From a checkpoint of a small image classifier: layers 14, 5.1 epochs.
Rows from block 6, named by matrix and row number. Rows with one number belong to one attention dimension. Each number is 200 + 20 x the weight over its row's rms, rounded and kept within 0 to 999. All counts start at 0. After the name is the row's rms in percent of the matrix's.
# v: attention query, key and value (stacked) (model.blocks.6.attn.qkv.weight, 384x160, the v third), inputs 80-159
# proj: attention output (model.blocks.6.attn.proj.weight, 160x128, transposed), outputs 80-159
v.54,107,193,231,180,207,183,218,200,199,205,192,217,205,205,204,146,226,189,183,195,243,228,197,181,175,180,198,203,206,170,164,207,188,198,206,220,204,231,183,199,178,208,217,196,193,211,173,202,172,258,204,188,205,237,168,225,205,184,224,233,207,190,211,178,214,192,213,207,214,228,210,213,166,187,210,222,197,206,211,227,200
v.55,102,204,191,195,199,220,204,211,214,192,183,220,188,217,211,208,176,199,178,194,220,195,179,207,230,194,243,187,174,193,230,206,204,187,198,220,170,163,216,175,204,226,241,178,231,184,219,227,157,208,199,207,175,199,236,202,204,189,212,190,176,204,231,186,162,202,203,177,172,219,208,190,152,171,171,218,193,205,208,218,184
v.56,093,211,214,210,219,203,215,186,158,195,209,183,220,199,179,230,183,247,220,187,214,186,203,193,179,193,176,212,204,184,201,194,218,225,232,200,161,212,202,172,177,205,220,176,181,179,192,215,201,175,187,164,186,197,184,185,186,234,173,212,193,175,201,202,220,195,205,196,225,198,209,241,199,229,210,181,199,180,207,205,189
v.57,095,199,168,207,225,186,198,206,210,168,219,187,183,172,190,202,231,170,231,154,205,214,194,177,177,208,205,210,144,187,217,204,178,206,188,180,182,204,174,225,181,205,218,228,192,178,179,186,187,242,172,196,178,197,206,200,200,180,214,206,214,219,172,183,212,180,194,202,201,181,254,164,219,190,201,201,234,211,167,190,188
v.58,098,190,219,244,219,153,153,213,152,179,178,203,245,179,237,174,222,199,199,197,207,204,193,221,188,220,224,183,178,162,183,208,214,219,188,193,201,210,198,194,185,212,195,223,190,212,180,215,231,183,228,196,191,192,223,184,163,193,206,188,223,234,197,216,236,198,219,194,187,220,172,165,201,200,206,214,210,174,203,207,169
v.59,105,226,189,199,193,172,201,181,245,182,197,176,182,226,237,191,202,195,223,205,158,179,198,194,221,211,183,217,188,203,214,222,182,219,199,140,212,208,194,216,250,218,180,162,222,221,213,197,213,212,231,195,176,174,205,215,220,217,176,207,211,175,192,178,198,181,189,147,192,212,184,207,205,205,178,194,220,204,185,199,212
v.60,107,172,204,192,194,202,195,167,215,173,194,191,192,188,221,202,194,197,187,207,202,195,204,222,220,167,214,196,208,209,187,241,177,172,222,202,176,165,188,160,186,175,196,179,181,176,212,209,222,189,190,215,235,167,234,198,219,206,224,180,200,215,191,201,218,175,200,177,202,189,189,227,167,200,216,200,175,218,227,187,202
v.61,098,186,159,197,202,202,187,220,186,232,201,219,204,191,215,208,193,174,219,225,168,221,224,207,243,203,173,187,190,216,207,179,191,190,221,211,190,208,169,222,210,185,164,184,198,188,214,203,210,175,198,208,240,183,203,215,199,174,173,161,220,194,190,202,186,204,205,239,235,204,168,214,216,221,206,170,222,209,183,189,224
v.62,093,178,177,220,187,166,197,191,177,195,215,209,194,236,184,222,217,228,195,221,205,198,177,192,180,174,224,184,166,157,170,205,190,218,200,184,200,209,210,185,163,204,185,249,216,188,174,204,206,202,182,185,209,189,227,206,179,181,226,191,233,203,198,203,243,206,188,203,182,219,188,155,202,213,163,223,165,215,210,172,190
v.63,106,171,174,201,200,217,208,176,200,202,238,219,201,202,205,181,211,200,201,232,175,195,215,219,223,172,192,181,201,178,187,258,211,176,223,182,158,154,198,176,208,180,175,221,199,149,203,205,193,205,191,188,215,153,221,197,201,156,218,198,219,241,195,220,193,191,188,198,182,237,162,243,178,217,171,222,201,178,237,213,224
v.64,106,228,202,196,203,199,196,166,197,193,217,168,192,208,209,171,203,228,201,239,239,207,197,225,191,220,196,195,214,202,171,237,177,204,222,224,182,181,186,199,211,144,192,227,198,184,202,204,202,197,196,213,167,161,240,164,211,234,212,167,208,220,204,234,220,174,214,188,236,202,181,196,198,227,180,208,185,194,209,219,198
v.65,091,206,218,196,198,202,189,246,207,161,214,202,169,173,212,210,210,201,213,203,190,217,190,185,222,179,216,229,224,180,205,214,201,228,183,179,175,209,218,219,199,210,207,188,187,194,198,192,186,206,196,175,224,232,206,189,202,192,222,232,244,198,205,178,184,267,210,204,217,200,211,230,214,195,182,170,191,215,189,231,223
v.66,089,227,165,184,181,224,224,213,177,212,195,182,213,213,232,193,215,187,199,205,223,212,216,160,207,189,241,197,164,230,199,202,180,217,192,211,175,197,160,170,223,207,162,185,176,204,207,204,176,186,196,190,169,200,220,214,215,183,180,207,187,205,189,189,208,203,231,214,205,221,250,212,217,139,221,211,205,209,196,192,218
v.67,123,217,186,188,175,190,205,189,224,175,213,174,198,205,213,212,219,224,200,169,178,217,193,215,192,178,227,212,198,213,160,228,179,212,213,243,225,199,224,215,187,208,226,217,203,166,186,197,169,194,246,167,232,150,237,204,230,185,246,156,218,199,204,200,177,183,197,202,201,184,182,186,181,208,192,176,205,200,211,208,210
v.68,097,170,195,185,176,185,203,197,212,250,250,219,249,214,188,229,188,174,202,162,181,206,226,185,181,210,181,212,220,192,192,228,217,233,229,202,207,176,201,205,216,210,181,206,203,178,205,201,215,188,233,177,203,210,207,201,200,180,194,178,194,214,196,206,218,172,204,226,211,183,210,188,199,158,219,182,232,178,175,167,199
v.69,107,213,203,207,225,147,197,213,171,167,206,201,159,204,170,223,201,205,205,240,179,206,219,216,197,192,195,197,208,226,206,223,232,187,215,157,223,201,211,185,202,215,166,213,165,179,234,159,197,214,219,164,197,185,190,182,173,188,224,188,197,181,208,209,229,221,203,201,219,181,224,197,162,219,188,253,234,183,212,203,201
v.70,096,188,188,222,191,201,189,164,168,173,212,206,228,227,215,197,214,186,210,199,223,226,191,201,161,168,201,212,179,234,213,199,188,228,187,219,203,192,200,226,186,189,199,199,206,189,223,183,201,216,220,195,213,195,208,216,207,187,160,212,210,159,202,187,188,210,211,176,198,173,191,166,195,167,219,202,223,195,185,205,211
v.71,083,208,205,166,213,239,221,210,197,201,211,224,226,207,207,232,163,201,210,199,172,228,223,191,188,210,176,247,171,210,201,189,192,189,183,196,236,220,227,214,189,239,186,182,214,240,200,177,235,172,219,177,195,195,193,186,191,195,197,193,203,155,207,184,192,218,211,233,218,220,203,187,204,195,189,207,215,173,179,205,224
v.72,088,196,238,180,235,206,231,189,199,210,184,217,200,226,207,195,172,176,225,218,220,195,191,201,203,185,260,231,198,203,232,189,208,184,213,213,226,171,224,214,220,209,215,189,179,206,181,229,195,184,179,179,177,218,217,215,200,183,160,165,174,171,201,183,206,195,171,191,170,194,201,184,231,173,175,176,202,201,177,239,187
v.73,098,190,231,188,220,199,198,217,245,220,231,182,167,206,185,210,182,202,180,189,191,201,192,178,227,211,212,195,205,183,169,166,211,195,168,210,182,219,195,207,256,213,226,188,198,216,222,221,215,213,192,192,173,179,227,191,194,191,205,164,211,204,245,228,219,197,192,202,182,204,220,198,223,220,201,149,199,203,200,191,200
v.74,109,182,240,217,206,206,192,178,167,224,209,208,181,207,233,182,154,180,233,189,220,164,178,222,189,165,209,195,205,204,246,220,224,212,191,166,173,195,216,224,186,234,228,204,164,175,191,225,192,183,202,167,234,192,230,184,185,190,196,185,188,183,209,191,218,219,184,194,189,175,203,216,226,190,194,201,197,218,202,241,218
v.75,091,182,192,188,212,201,195,216,203,202,187,226,208,220,213,239,203,192,220,177,220,243,197,186,171,205,192,167,186,212,234,216,231,184,228,180,232,212,204,190,192,196,187,219,221,174,171,196,199,206,188,195,202,205,230,161,174,223,190,191,174,205,185,184,223,212,187,178,194,193,197,223,177,170,208,220,196,175,192,195,210
v.76,096,166,202,185,196,219,207,175,182,178,183,196,225,244,213,205,191,222,223,181,214,183,205,182,216,215,203,180,175,185,216,211,178,194,211,228,173,205,210,174,163,179,185,198,231,176,221,184,239,204,184,217,243,207,194,182,191,202,138,221,193,202,171,158,222,230,207,174,186,179,185,192,197,202,198,207,213,202,203,209,186
v.77,115,211,148,196,173,193,205,215,192,166,206,217,224,211,190,203,190,222,208,169,227,173,192,216,172,215,210,178,198,220,219,171,163,191,205,208,176,186,192,198,168,204,214,189,195,194,168,209,235,208,184,222,232,235,215,196,210,187,157,209,206,221,190,183,207,221,187,176,181,197,209,196,195,193,203,195,222,218,178,200,226
v.78,110,186,208,170,187,184,187,250,205,199,209,175,183,212,157,203,199,186,192,170,217,185,176,194,221,166,185,197,206,210,160,244,177,209,166,208,193,218,216,217,224,206,155,203,184,208,225,184,215,226,170,188,160,220,165,192,192,199,208,194,193,211,192,169,214,209,209,190,218,219,223,220,203,240,221,202,213,213,238,195,207
v.79,087,221,215,176,214,209,205,217,211,196,167,186,147,217,196,230,192,174,186,198,169,217,164,225,207,189,194,217,195,210,206,210,204,191,190,223,165,179,179,234,210,245,180,189,187,195,173,192,203,182,174,194,189,177,187,166,176,199,188,207,171,239,208,212,223,214,193,219,210,180,192,195,220,181,224,207,200,195,169,215,171
v.80,095,177,205,190,215,181,176,192,166,192,213,191,207,223,208,201,216,207,213,191,226,211,202,196,157,197,218,200,160,249,213,206,198,185,218,167,200,208,195,178,224,189,214,196,222,152,186,194,213,169,195,178,229,201,181,243,186,206,187,210,207,181,216,200,200,193,190,226,199,189,205,184,209,151,190,247,201,225,226,204,177
v.81,102,191,190,199,217,194,169,224,202,179,194,168,207,241,196,215,190,223,169,177,207,175,163,208,190,194,164,206,192,206,197,197,210,221,200,207,222,230,177,168,218,222,228,182,267,207,189,202,221,206,198,212,182,202,190,228,249,207,187,198,228,213,194,175,163,218,202,214,181,203,198,176,222,197,213,153,221,207,197,155,204
v.82,090,196,205,187,191,216,191,193,208,207,236,208,180,199,199,202,216,152,218,192,191,219,183,168,226,209,216,227,208,196,149,199,217,167,167,220,218,192,191,190,212,193,191,218,194,195,173,187,214,211,183,154,216,226,223,209,177,179,174,165,198,201,196,213,209,203,242,189,190,184,199,192,207,197,201,179,178,193,207,219,201
v.83,082,177,195,204,214,192,186,212,209,188,192,207,185,185,195,230,205,215,201,202,166,213,214,211,175,182,195,211,193,182,196,207,242,158,229,192,177,209,221,163,192,183,207,207,223,216,164,176,223,212,217,196,227,186,148,221,204,163,180,204,199,218,201,229,164,212,183,213,211,208,198,216,149,217,176,270,177,187,200,233,201
v.84,091,212,199,172,211,188,198,231,195,172,215,224,203,217,170,240,177,231,199,204,166,215,210,199,209,217,178,204,213,221,158,209,148,181,184,160,216,249,208,180,217,209,208,217,182,207,212,197,256,202,213,197,227,175,216,189,197,199,218,212,200,162,212,212,230,200,219,211,193,210,166,242,165,217,219,181,192,191,226,199,205
v.85,105,227,203,183,184,206,190,219,184,197,198,185,198,241,217,234,200,211,197,190,209,197,184,205,194,167,163,242,204,204,172,201,168,191,194,204,188,214,217,201,156,198,197,181,190,205,209,184,201,200,190,179,165,203,175,219,240,177,194,189,237,188,183,173,193,194,185,222,213,228,176,208,207,171,191,204,226,201,217,182,238
v.86,094,213,241,213,203,195,199,193,215,174,239,206,228,188,174,170,205,213,189,200,173,250,181,236,215,201,199,205,191,225,203,200,223,171,156,188,204,217,171,166,218,191,230,184,222,214,191,203,201,155,202,202,212,166,207,229,169,202,163,183,213,208,232,238,179,193,215,172,176,193,206,194,222,192,206,201,192,172,203,175,232
v.87,092,213,214,193,215,225,188,180,230,193,215,170,219,207,207,203,205,216,228,142,162,227,192,179,228,207,211,211,200,210,180,176,205,192,182,196,158,230,157,215,226,211,207,209,182,193,189,221,197,147,214,215,220,209,198,214,184,191,203,199,206,226,205,221,191,217,205,212,199,216,218,211,221,168,238,173,207,205,193,170,225
v.88,105,210,224,197,221,215,184,201,198,183,246,220,232,188,177,176,197,174,189,192,142,208,208,228,232,204,214,182,208,215,188,182,193,211,168,187,214,179,187,173,234,190,252,191,168,226,216,235,191,197,187,202,223,191,209,205,204,219,258,213,210,223,210,200,175,176,203,198,187,177,190,218,176,231,223,159,187,189,210,221,178
v.89,103,185,175,202,195,160,226,193,192,190,212,206,191,223,207,237,202,179,193,196,183,175,187,189,250,188,209,172,186,223,199,198,230,192,232,194,200,176,203,189,185,241,198,182,204,193,191,179,193,180,193,176,192,170,203,246,189,170,206,160,233,203,201,170,202,212,218,212,223,184,219,149,173,175,210,178,174,195,181,191,193
v.90,105,215,216,209,234,214,200,195,206,222,177,167,246,198,193,206,186,164,236,173,248,201,199,192,176,210,247,199,174,232,229,175,212,174,219,194,210,205,160,217,219,190,212,200,209,199,175,227,205,194,168,206,166,229,205,212,213,221,171,183,230,207,216,208,185,211,170,216,197,229,220,207,230,221,193,213,226,207,191,185,202
v.91,085,197,236,199,214,228,196,189,196,224,184,212,184,202,196,205,183,221,194,200,213,225,171,186,240,239,188,240,228,180,167,185,186,208,207,181,217,237,178,244,236,243,192,208,214,195,179,204,192,193,203,217,179,199,189,172,192,199,199,208,212,181,225,204,203,216,179,256,205,225,189,211,181,197,189,178,159,183,188,165,211
v.92,101,195,202,194,175,163,195,255,221,186,200,191,160,210,180,179,232,200,188,210,215,211,179,244,199,212,187,160,211,194,192,233,232,216,200,182,200,204,183,170,214,178,202,184,237,166,200,190,195,197,190,210,239,207,211,223,172,216,227,221,215,200,197,208,191,212,180,190,205,233,179,230,197,214,188,227,153,222,211,193,217
v.93,119,212,215,237,225,190,181,202,225,202,198,213,187,182,192,167,195,203,169,199,173,210,172,217,217,182,164,204,246,177,173,236,214,222,209,185,221,188,204,194,207,219,180,198,181,203,201,212,193,234,192,201,215,163,217,197,210,183,249,200,234,233,207,234,214,207,197,221,221,189,171,211,226,249,195,170,187,187,189,205,195
v.94,093,233,219,187,192,199,218,201,229,176,205,244,215,193,202,194,180,180,204,191,193,222,186,202,204,188,213,215,186,172,213,170,202,181,196,167,213,219,177,254,189,255,207,178,210,197,182,182,213,185,192,201,221,222,226,181,196,201,182,177,178,156,208,202,208,235,190,187,207,199,222,196,225,190,196,197,205,223,210,190,212
v.95,091,186,214,156,216,190,207,220,183,185,215,219,225,222,170,229,190,199,211,196,180,197,199,170,210,201,212,209,144,205,218,181,186,192,204,217,183,228,219,179,187,216,142,209,209,214,190,174,183,195,217,191,187,198,182,174,167,178,165,204,190,202,188,200,242,206,206,196,212,201,194,174,212,167,217,235,208,211,205,199,211
v.96,099,194,171,217,197,194,190,219,210,219,220,225,224,190,227,192,191,203,197,226,187,188,244,205,235,215,181,185,220,169,197,216,185,184,235,193,148,169,189,175,150,208,175,210,212,199,193,212,161,200,213,212,202,171,201,192,182,182,215,213,207,232,183,192,188,198,202,204,243,208,192,233,163,186,202,207,204,179,196,225,203
proj.54,111,185,167,201,235,175,239,205,208,179,183,195,213,211,191,170,181,215,213,238,217,195,226,183,192,191,208,178,196,194,194,201,189,214,205,197,193,187,211,207,207,203,168,211,198,178,225,192,207,174,234,241,198,186,193,205,211,235,191,202,179,214,208,209,202,223,150,232,196,176,203,212,242,180,197,195,189,200,179,191,201
proj.55,105,205,201,202,203,184,214,201,181,210,206,159,188,193,201,203,195,174,213,206,191,190,173,191,198,214,193,177,194,209,157,186,222,187,186,212,206,197,199,223,199,180,195,225,198,215,236,187,190,222,190,214,154,202,200,231,160,223,206,181,229,199,173,206,200,246,216,215,170,189,183,168,191,185,223,190,195,199,196,197,175
proj.56,088,236,175,210,208,218,180,215,189,197,200,283,182,187,218,177,207,162,197,247,208,218,219,176,200,201,201,213,206,209,222,177,210,186,215,227,208,189,192,210,201,195,243,223,187,208,218,211,207,187,207,177,174,217,173,220,211,189,175,185,207,192,207,187,166,195,179,221,196,238,210,200,185,202,177,198,215,168,223,224,195
proj.57,098,208,228,212,158,235,222,209,219,221,213,184,229,216,227,199,193,208,175,205,241,182,202,187,224,203,232,201,233,186,182,186,216,195,239,199,188,194,211,203,164,214,190,196,212,204,203,225,200,215,216,220,197,165,189,177,194,189,233,197,227,193,205,204,219,171,238,219,224,194,152,232,200,210,209,202,172,164,211,182,214
proj.58,095,176,207,173,199,217,237,177,192,194,216,235,184,180,175,232,206,205,190,184,202,188,205,256,197,190,211,190,193,206,234,199,191,204,199,203,219,199,171,211,190,173,206,209,212,199,210,201,178,219,246,187,179,184,162,199,175,201,214,209,208,204,240,167,177,182,236,194,182,197,190,208,197,173,200,211,167,193,214,182,205
proj.59,103,200,228,209,197,194,210,204,201,194,222,160,208,200,211,185,181,252,203,197,187,197,206,204,202,182,217,200,200,171,226,181,194,218,173,215,192,213,217,163,191,191,183,174,180,227,195,188,190,202,212,212,206,229,210,164,148,185,192,186,210,207,216,206,204,205,222,192,223,237,209,194,209,214,218,248,206,172,204,213,185
proj.60,108,179,207,179,214,182,195,190,235,204,212,176,204,232,187,173,210,186,214,181,198,179,212,218,192,220,210,211,159,206,199,226,158,225,213,188,236,240,178,200,198,202,197,219,207,211,180,217,226,194,214,192,204,204,184,177,194,166,193,183,206,200,159,189,197,206,209,242,191,183,197,201,206,186,216,221,182,231,192,212,245
proj.61,101,205,175,217,217,189,176,218,184,235,201,185,195,205,160,158,211,221,197,154,214,214,200,222,174,206,196,211,221,198,186,210,182,207,162,199,217,197,192,195,194,222,196,185,237,154,193,219,224,208,195,155,220,190,195,171,196,187,186,224,185,193,215,197,192,215,205,184,214,203,190,190,192,191,211,212,190,213,211,197,189
proj.62,090,220,213,182,202,221,218,220,230,167,195,193,228,204,193,217,187,200,186,170,213,175,200,196,225,198,215,202,197,198,211,205,207,195,240,186,189,218,197,223,191,196,238,193,205,192,255,200,196,196,220,205,181,209,195,175,200,194,186,216,216,212,188,223,188,194,181,170,194,190,218,256,210,156,190,218,191,177,193,201,207
proj.63,109,201,194,218,173,156,197,184,202,173,171,182,206,219,146,240,203,193,210,161,225,182,220,227,199,244,204,225,191,230,202,184,170,226,237,208,223,216,216,237,200,195,207,205,197,205,243,216,229,187,210,201,169,204,210,183,206,175,179,188,206,196,196,175,203,183,228,194,180,189,208,179,207,145,185,186,183,216,190,168,197
proj.64,102,209,228,196,198,207,218,182,192,206,174,193,209,199,197,215,191,228,209,200,194,189,163,190,196,247,164,192,206,219,191,174,200,187,185,170,205,191,197,213,211,219,172,142,186,219,232,223,188,186,200,212,214,181,168,211,231,197,182,188,213,213,216,190,209,236,181,205,206,232,212,221,206,210,203,200,193,196,191,175,203
proj.65,088,200,172,203,213,191,224,188,223,186,217,203,216,211,186,212,158,187,185,234,203,220,193,196,200,207,234,189,209,210,184,189,241,199,216,210,215,222,200,183,179,218,224,224,219,214,199,183,230,225,198,214,166,173,215,174,204,192,215,230,183,204,194,224,178,162,191,219,181,178,219,178,200,198,213,179,222,247,214,191,195
proj.66,091,184,214,179,215,172,205,218,192,168,186,215,183,195,223,208,206,241,177,177,232,204,188,231,192,186,219,203,207,202,212,204,226,216,179,170,195,193,180,184,211,208,185,198,204,170,182,192,198,212,202,216,199,244,233,205,218,204,230,239,179,240,188,190,187,205,209,169,200,224,175,177,193,199,172,193,199,209,204,197,215
proj.67,121,201,209,175,204,203,193,182,220,211,186,159,202,189,190,209,157,220,238,185,207,216,200,212,187,219,218,162,183,189,220,191,169,210,202,169,202,202,200,175,205,201,174,188,202,256,226,175,186,195,186,191,184,152,197,195,194,227,181,200,203,204,205,195,218,185,184,204,228,243,233,227,192,194,198,192,196,215,198,200,178
proj.68,091,198,217,208,200,180,210,188,184,208,188,232,153,189,185,211,192,214,228,174,191,181,201,188,171,179,229,199,187,218,210,208,164,208,189,206,177,210,210,194,179,154,235,217,201,179,173,201,162,195,185,186,205,223,202,227,206,231,182,249,186,175,191,145,193,209,178,195,188,216,196,227,216,182,169,226,219,228,170,216,228
proj.69,104,190,221,216,197,218,208,204,213,229,166,206,192,186,203,187,231,197,206,174,208,209,206,203,226,166,218,163,225,209,218,157,211,210,185,204,208,173,195,172,187,209,207,248,207,184,204,197,186,208,191,222,206,177,162,187,234,225,199,211,210,219,181,220,180,190,212,233,181,201,208,190,192,197,226,178,182,200,217,183,198
proj.70,100,209,222,175,197,193,206,209,208,213,218,201,175,191,205,204,226,214,194,198,228,187,222,207,226,223,230,216,235,214,164,201,176,241,204,181,233,190,165,205,212,174,191,234,206,222,173,206,192,213,163,177,180,195,152,195,195,232,227,184,206,195,188,228,215,199,193,216,226,214,181,198,183,176,199,189,179,215,189,216,155
proj.71,090,191,197,189,206,158,195,198,213,198,213,233,197,215,212,209,205,167,202,169,226,200,232,200,217,197,217,220,223,207,211,231,211,190,186,238,181,223,172,186,209,199,230,219,202,185,193,208,191,186,218,191,202,215,219,222,214,208,205,257,201,231,161,189,214,211,197,186,197,196,181,200,198,169,185,188,171,209,170,209,178
proj.72,091,205,199,212,152,231,177,185,188,183,206,205,166,201,213,189,216,167,175,199,175,215,218,217,219,185,207,200,218,197,177,197,192,192,215,202,217,214,156,211,190,143,182,199,219,201,190,178,221,233,216,202,214,179,203,201,179,204,241,210,249,184,219,179,226,188,168,205,186,208,184,207,202,181,215,194,168,193,191,248,206
proj.73,099,206,197,208,176,218,196,197,171,180,174,195,189,220,183,208,173,192,205,237,218,179,169,209,185,184,187,185,183,211,195,235,210,194,186,220,182,156,224,227,197,188,194,236,216,212,206,165,173,246,229,211,168,186,210,224,192,157,172,215,237,201,165,191,204,229,180,187,219,224,210,233,200,222,173,240,201,194,197,207,224
proj.74,115,213,204,206,210,228,183,172,191,172,190,189,191,185,198,176,215,202,172,212,202,205,198,195,202,201,194,216,220,211,155,156,215,204,226,202,209,211,168,184,196,173,173,235,216,200,175,174,200,229,186,227,177,198,214,183,200,171,237,165,209,188,175,184,182,181,173,237,197,224,186,216,187,216,239,217,212,210,200,235,209
proj.75,087,216,222,194,229,171,205,160,197,189,179,205,210,189,199,206,184,203,188,233,202,205,192,183,247,211,194,188,207,202,204,182,178,198,192,201,178,212,190,219,215,179,234,198,184,196,196,209,183,179,204,202,219,194,166,249,208,212,193,184,223,193,197,237,180,207,207,216,177,213,186,175,206,229,208,215,183,205,177,224,185
proj.76,093,216,223,217,197,193,173,156,183,215,183,196,166,208,185,179,233,184,196,194,209,231,241,200,235,214,211,210,219,192,185,217,200,220,196,201,237,186,159,211,219,207,225,191,173,206,196,204,189,193,183,209,197,187,200,192,174,203,254,194,218,167,235,229,207,214,192,251,190,179,244,185,193,182,226,210,189,209,214,205,176
proj.77,111,232,191,193,213,217,203,156,206,211,190,162,226,217,174,213,205,186,161,195,213,258,221,184,213,210,192,202,201,199,189,228,217,196,224,194,196,234,237,219,209,213,203,192,212,196,203,201,229,180,199,172,188,203,196,202,158,220,217,195,177,177,239,222,181,172,194,219,205,194,211,177,218,195,178,197,209,191,214,203,172
proj.78,110,196,168,231,185,196,164,190,199,194,194,242,219,177,198,197,206,248,185,192,218,222,188,204,222,165,232,188,191,209,233,186,191,212,171,243,214,165,235,208,203,208,226,211,225,187,197,206,199,225,221,222,196,210,209,182,193,218,192,235,198,191,180,214,236,167,205,185,185,216,230,181,202,171,161,217,222,167,211,160,205
proj.79,084,208,170,213,195,201,216,198,192,185,202,218,248,207,198,204,235,211,188,223,219,190,185,167,180,154,238,179,199,197,157,182,246,213,184,173,212,204,185,207,187,205,188,199,201,179,197,184,187,205,206,203,231,170,170,181,193,214,193,235,220,194,174,214,189,185,189,204,179,196,184,209,201,214,177,194,190,221,213,216,216
proj.80,093,167,215,198,210,188,180,224,218,204,194,201,181,202,223,195,236,197,167,183,202,193,183,217,218,186,192,206,224,169,212,196,158,213,208,184,205,199,196,162,217,173,199,187,191,211,184,193,198,185,156,241,199,188,208,172,157,202,213,158,186,206,166,218,202,191,200,191,229,208,159,180,184,187,192,157,232,219,218,203,183
proj.81,103,217,169,166,211,199,193,206,194,210,238,210,217,223,207,223,201,178,205,227,238,218,180,182,216,185,170,221,173,175,182,223,168,198,211,197,184,193,218,209,213,190,218,224,219,208,194,195,238,202,183,187,186,184,213,187,141,198,197,201,192,191,186,227,215,201,208,186,239,210,222,240,220,224,187,192,222,208,222,220,193
proj.82,091,193,192,221,173,206,194,212,174,180,173,178,189,176,190,208,190,233,208,210,216,197,235,244,190,220,226,194,193,211,181,205,221,185,186,205,182,156,215,189,214,176,212,212,183,213,171,151,130,209,207,205,187,179,218,214,193,183,198,205,210,211,182,181,210,216,188,191,187,206,184,220,216,178,210,187,214,215,215,215,193
proj.83,078,214,180,210,184,198,230,191,204,215,206,172,219,204,208,214,229,171,182,208,179,197,193,180,206,204,176,207,211,175,244,186,196,196,205,215,202,235,194,194,197,209,191,196,185,214,219,213,210,179,228,209,173,194,217,205,198,239,193,230,192,236,217,202,196,202,196,209,193,203,197,194,207,218,200,152,208,192,174,179,166
proj.84,097,166,203,184,220,174,210,167,245,219,198,190,245,201,231,193,196,182,200,203,241,200,188,186,192,208,227,173,182,204,222,229,227,192,185,233,178,209,193,218,204,241,214,217,190,207,183,193,148,187,180,214,194,192,185,216,213,195,170,175,181,223,180,199,198,201,185,186,213,203,226,190,208,189,202,205,200,220,192,178,193
proj.85,114,211,180,194,197,183,186,162,215,230,211,221,238,193,219,204,218,200,215,185,202,198,206,183,202,185,226,183,250,180,226,222,200,187,201,225,205,206,187,198,218,191,200,215,205,198,209,229,227,200,168,227,207,229,213,184,188,229,215,236,200,227,217,199,223,186,204,199,205,195,204,228,197,192,169,157,206,212,191,186,217
proj.86,094,206,233,173,213,216,198,227,178,199,193,192,219,208,213,241,215,179,190,196,234,183,220,211,181,236,157,214,197,221,196,218,226,221,195,189,185,189,220,219,207,194,160,226,212,217,166,178,206,200,229,204,201,187,199,190,228,184,177,157,173,208,167,163,201,201,183,190,219,216,214,183,188,197,220,229,169,237,180,206,172
proj.87,095,177,208,171,214,189,173,228,193,194,209,194,205,202,222,213,199,166,176,192,251,196,207,192,164,200,192,195,192,191,205,228,234,209,205,204,196,219,195,211,210,213,184,194,216,201,197,167,157,218,178,232,176,190,205,209,224,182,196,205,183,177,170,160,196,193,205,198,205,220,198,172,155,207,173,243,185,270,217,215,177
proj.88,101,176,224,174,204,218,170,213,215,221,196,179,215,194,225,203,167,197,192,213,235,193,195,194,147,211,191,214,178,196,223,164,229,178,237,221,157,217,214,208,197,201,191,214,210,183,196,173,199,187,224,207,203,182,209,193,211,173,179,181,208,154,207,174,234,197,168,190,206,216,232,222,170,164,213,232,202,219,195,170,219
proj.89,108,223,205,189,184,222,202,226,206,218,178,195,179,203,195,205,195,196,216,207,189,198,197,208,185,168,202,208,173,162,189,183,183,215,204,149,180,197,210,156,206,183,196,224,206,151,203,205,229,230,196,193,198,191,176,185,201,254,219,221,195,212,172,220,191,217,205,216,227,196,231,215,216,215,205,164,194,230,225,223,190
proj.90,110,200,209,181,172,211,181,225,179,189,231,209,196,213,204,218,201,162,138,206,195,218,201,195,236,196,155,201,217,218,215,220,194,156,232,204,195,198,216,222,217,158,197,160,208,188,209,201,205,192,200,220,197,181,178,211,183,181,230,189,183,176,193,206,191,186,202,200,179,214,164,192,186,198,173,214,200,188,224,215,214
proj.91,081,167,171,211,175,152,206,187,217,207,210,181,221,193,196,226,192,175,209,189,191,165,187,196,184,182,163,207,192,199,194,242,222,213,189,236,200,212,178,194,197,192,205,195,197,199,232,211,186,212,211,217,184,200,191,227,214,211,201,185,192,229,171,152,206,214,196,194,198,213,211,211,204,192,202,223,211,229,186,166,214
proj.92,093,193,193,217,209,191,190,180,193,212,170,204,199,165,233,226,152,221,214,221,168,211,181,175,218,196,149,188,203,186,203,167,157,211,193,201,240,204,243,200,213,201,214,177,187,214,210,206,218,192,202,222,192,157,201,176,187,182,173,183,210,215,201,197,212,196,214,196,201,197,213,172,215,206,210,188,225,213,206,169,181
proj.93,120,191,200,158,186,230,219,197,190,214,207,223,247,183,189,225,178,218,220,203,188,173,201,194,138,219,218,186,188,230,167,177,222,196,194,214,198,166,222,186,183,195,186,206,187,217,217,195,180,190,201,218,229,173,195,188,211,199,170,209,180,187,194,194,205,202,171,212,150,220,233,211,197,208,211,228,213,225,181,185,237
proj.94,095,203,193,210,220,193,178,188,187,217,222,202,185,187,189,173,205,184,180,183,216,209,262,210,196,206,220,163,218,219,181,252,207,213,171,225,179,194,202,173,219,174,210,190,190,222,196,172,165,211,210,195,212,187,219,199,220,184,215,212,200,221,185,188,211,180,173,211,163,197,199,150,179,188,183,212,189,216,193,218,216
proj.95,095,185,202,210,202,199,196,176,175,191,187,235,200,209,232,191,255,167,182,172,222,199,214,208,218,176,211,202,231,190,224,205,197,200,147,206,210,213,178,195,202,201,223,233,217,169,206,195,188,217,185,210,212,217,194,220,216,218,191,206,181,220,154,217,167,207,213,196,210,184,203,207,202,188,172,159,164,209,195,202,197
proj.96,096,188,214,170,186,198,221,207,186,207,195,210,203,176,215,189,224,211,197,208,169,192,194,164,159,175,188,200,173,206,223,169,233,218,202,179,205,237,222,198,231,223,211,176,169,178,199,204,211,175,201,221,218,256,203,209,246,204,207,218,175,166,215,174,193,242,187,211,169,195,221,214,217,201,188,211,214,194,164,150,177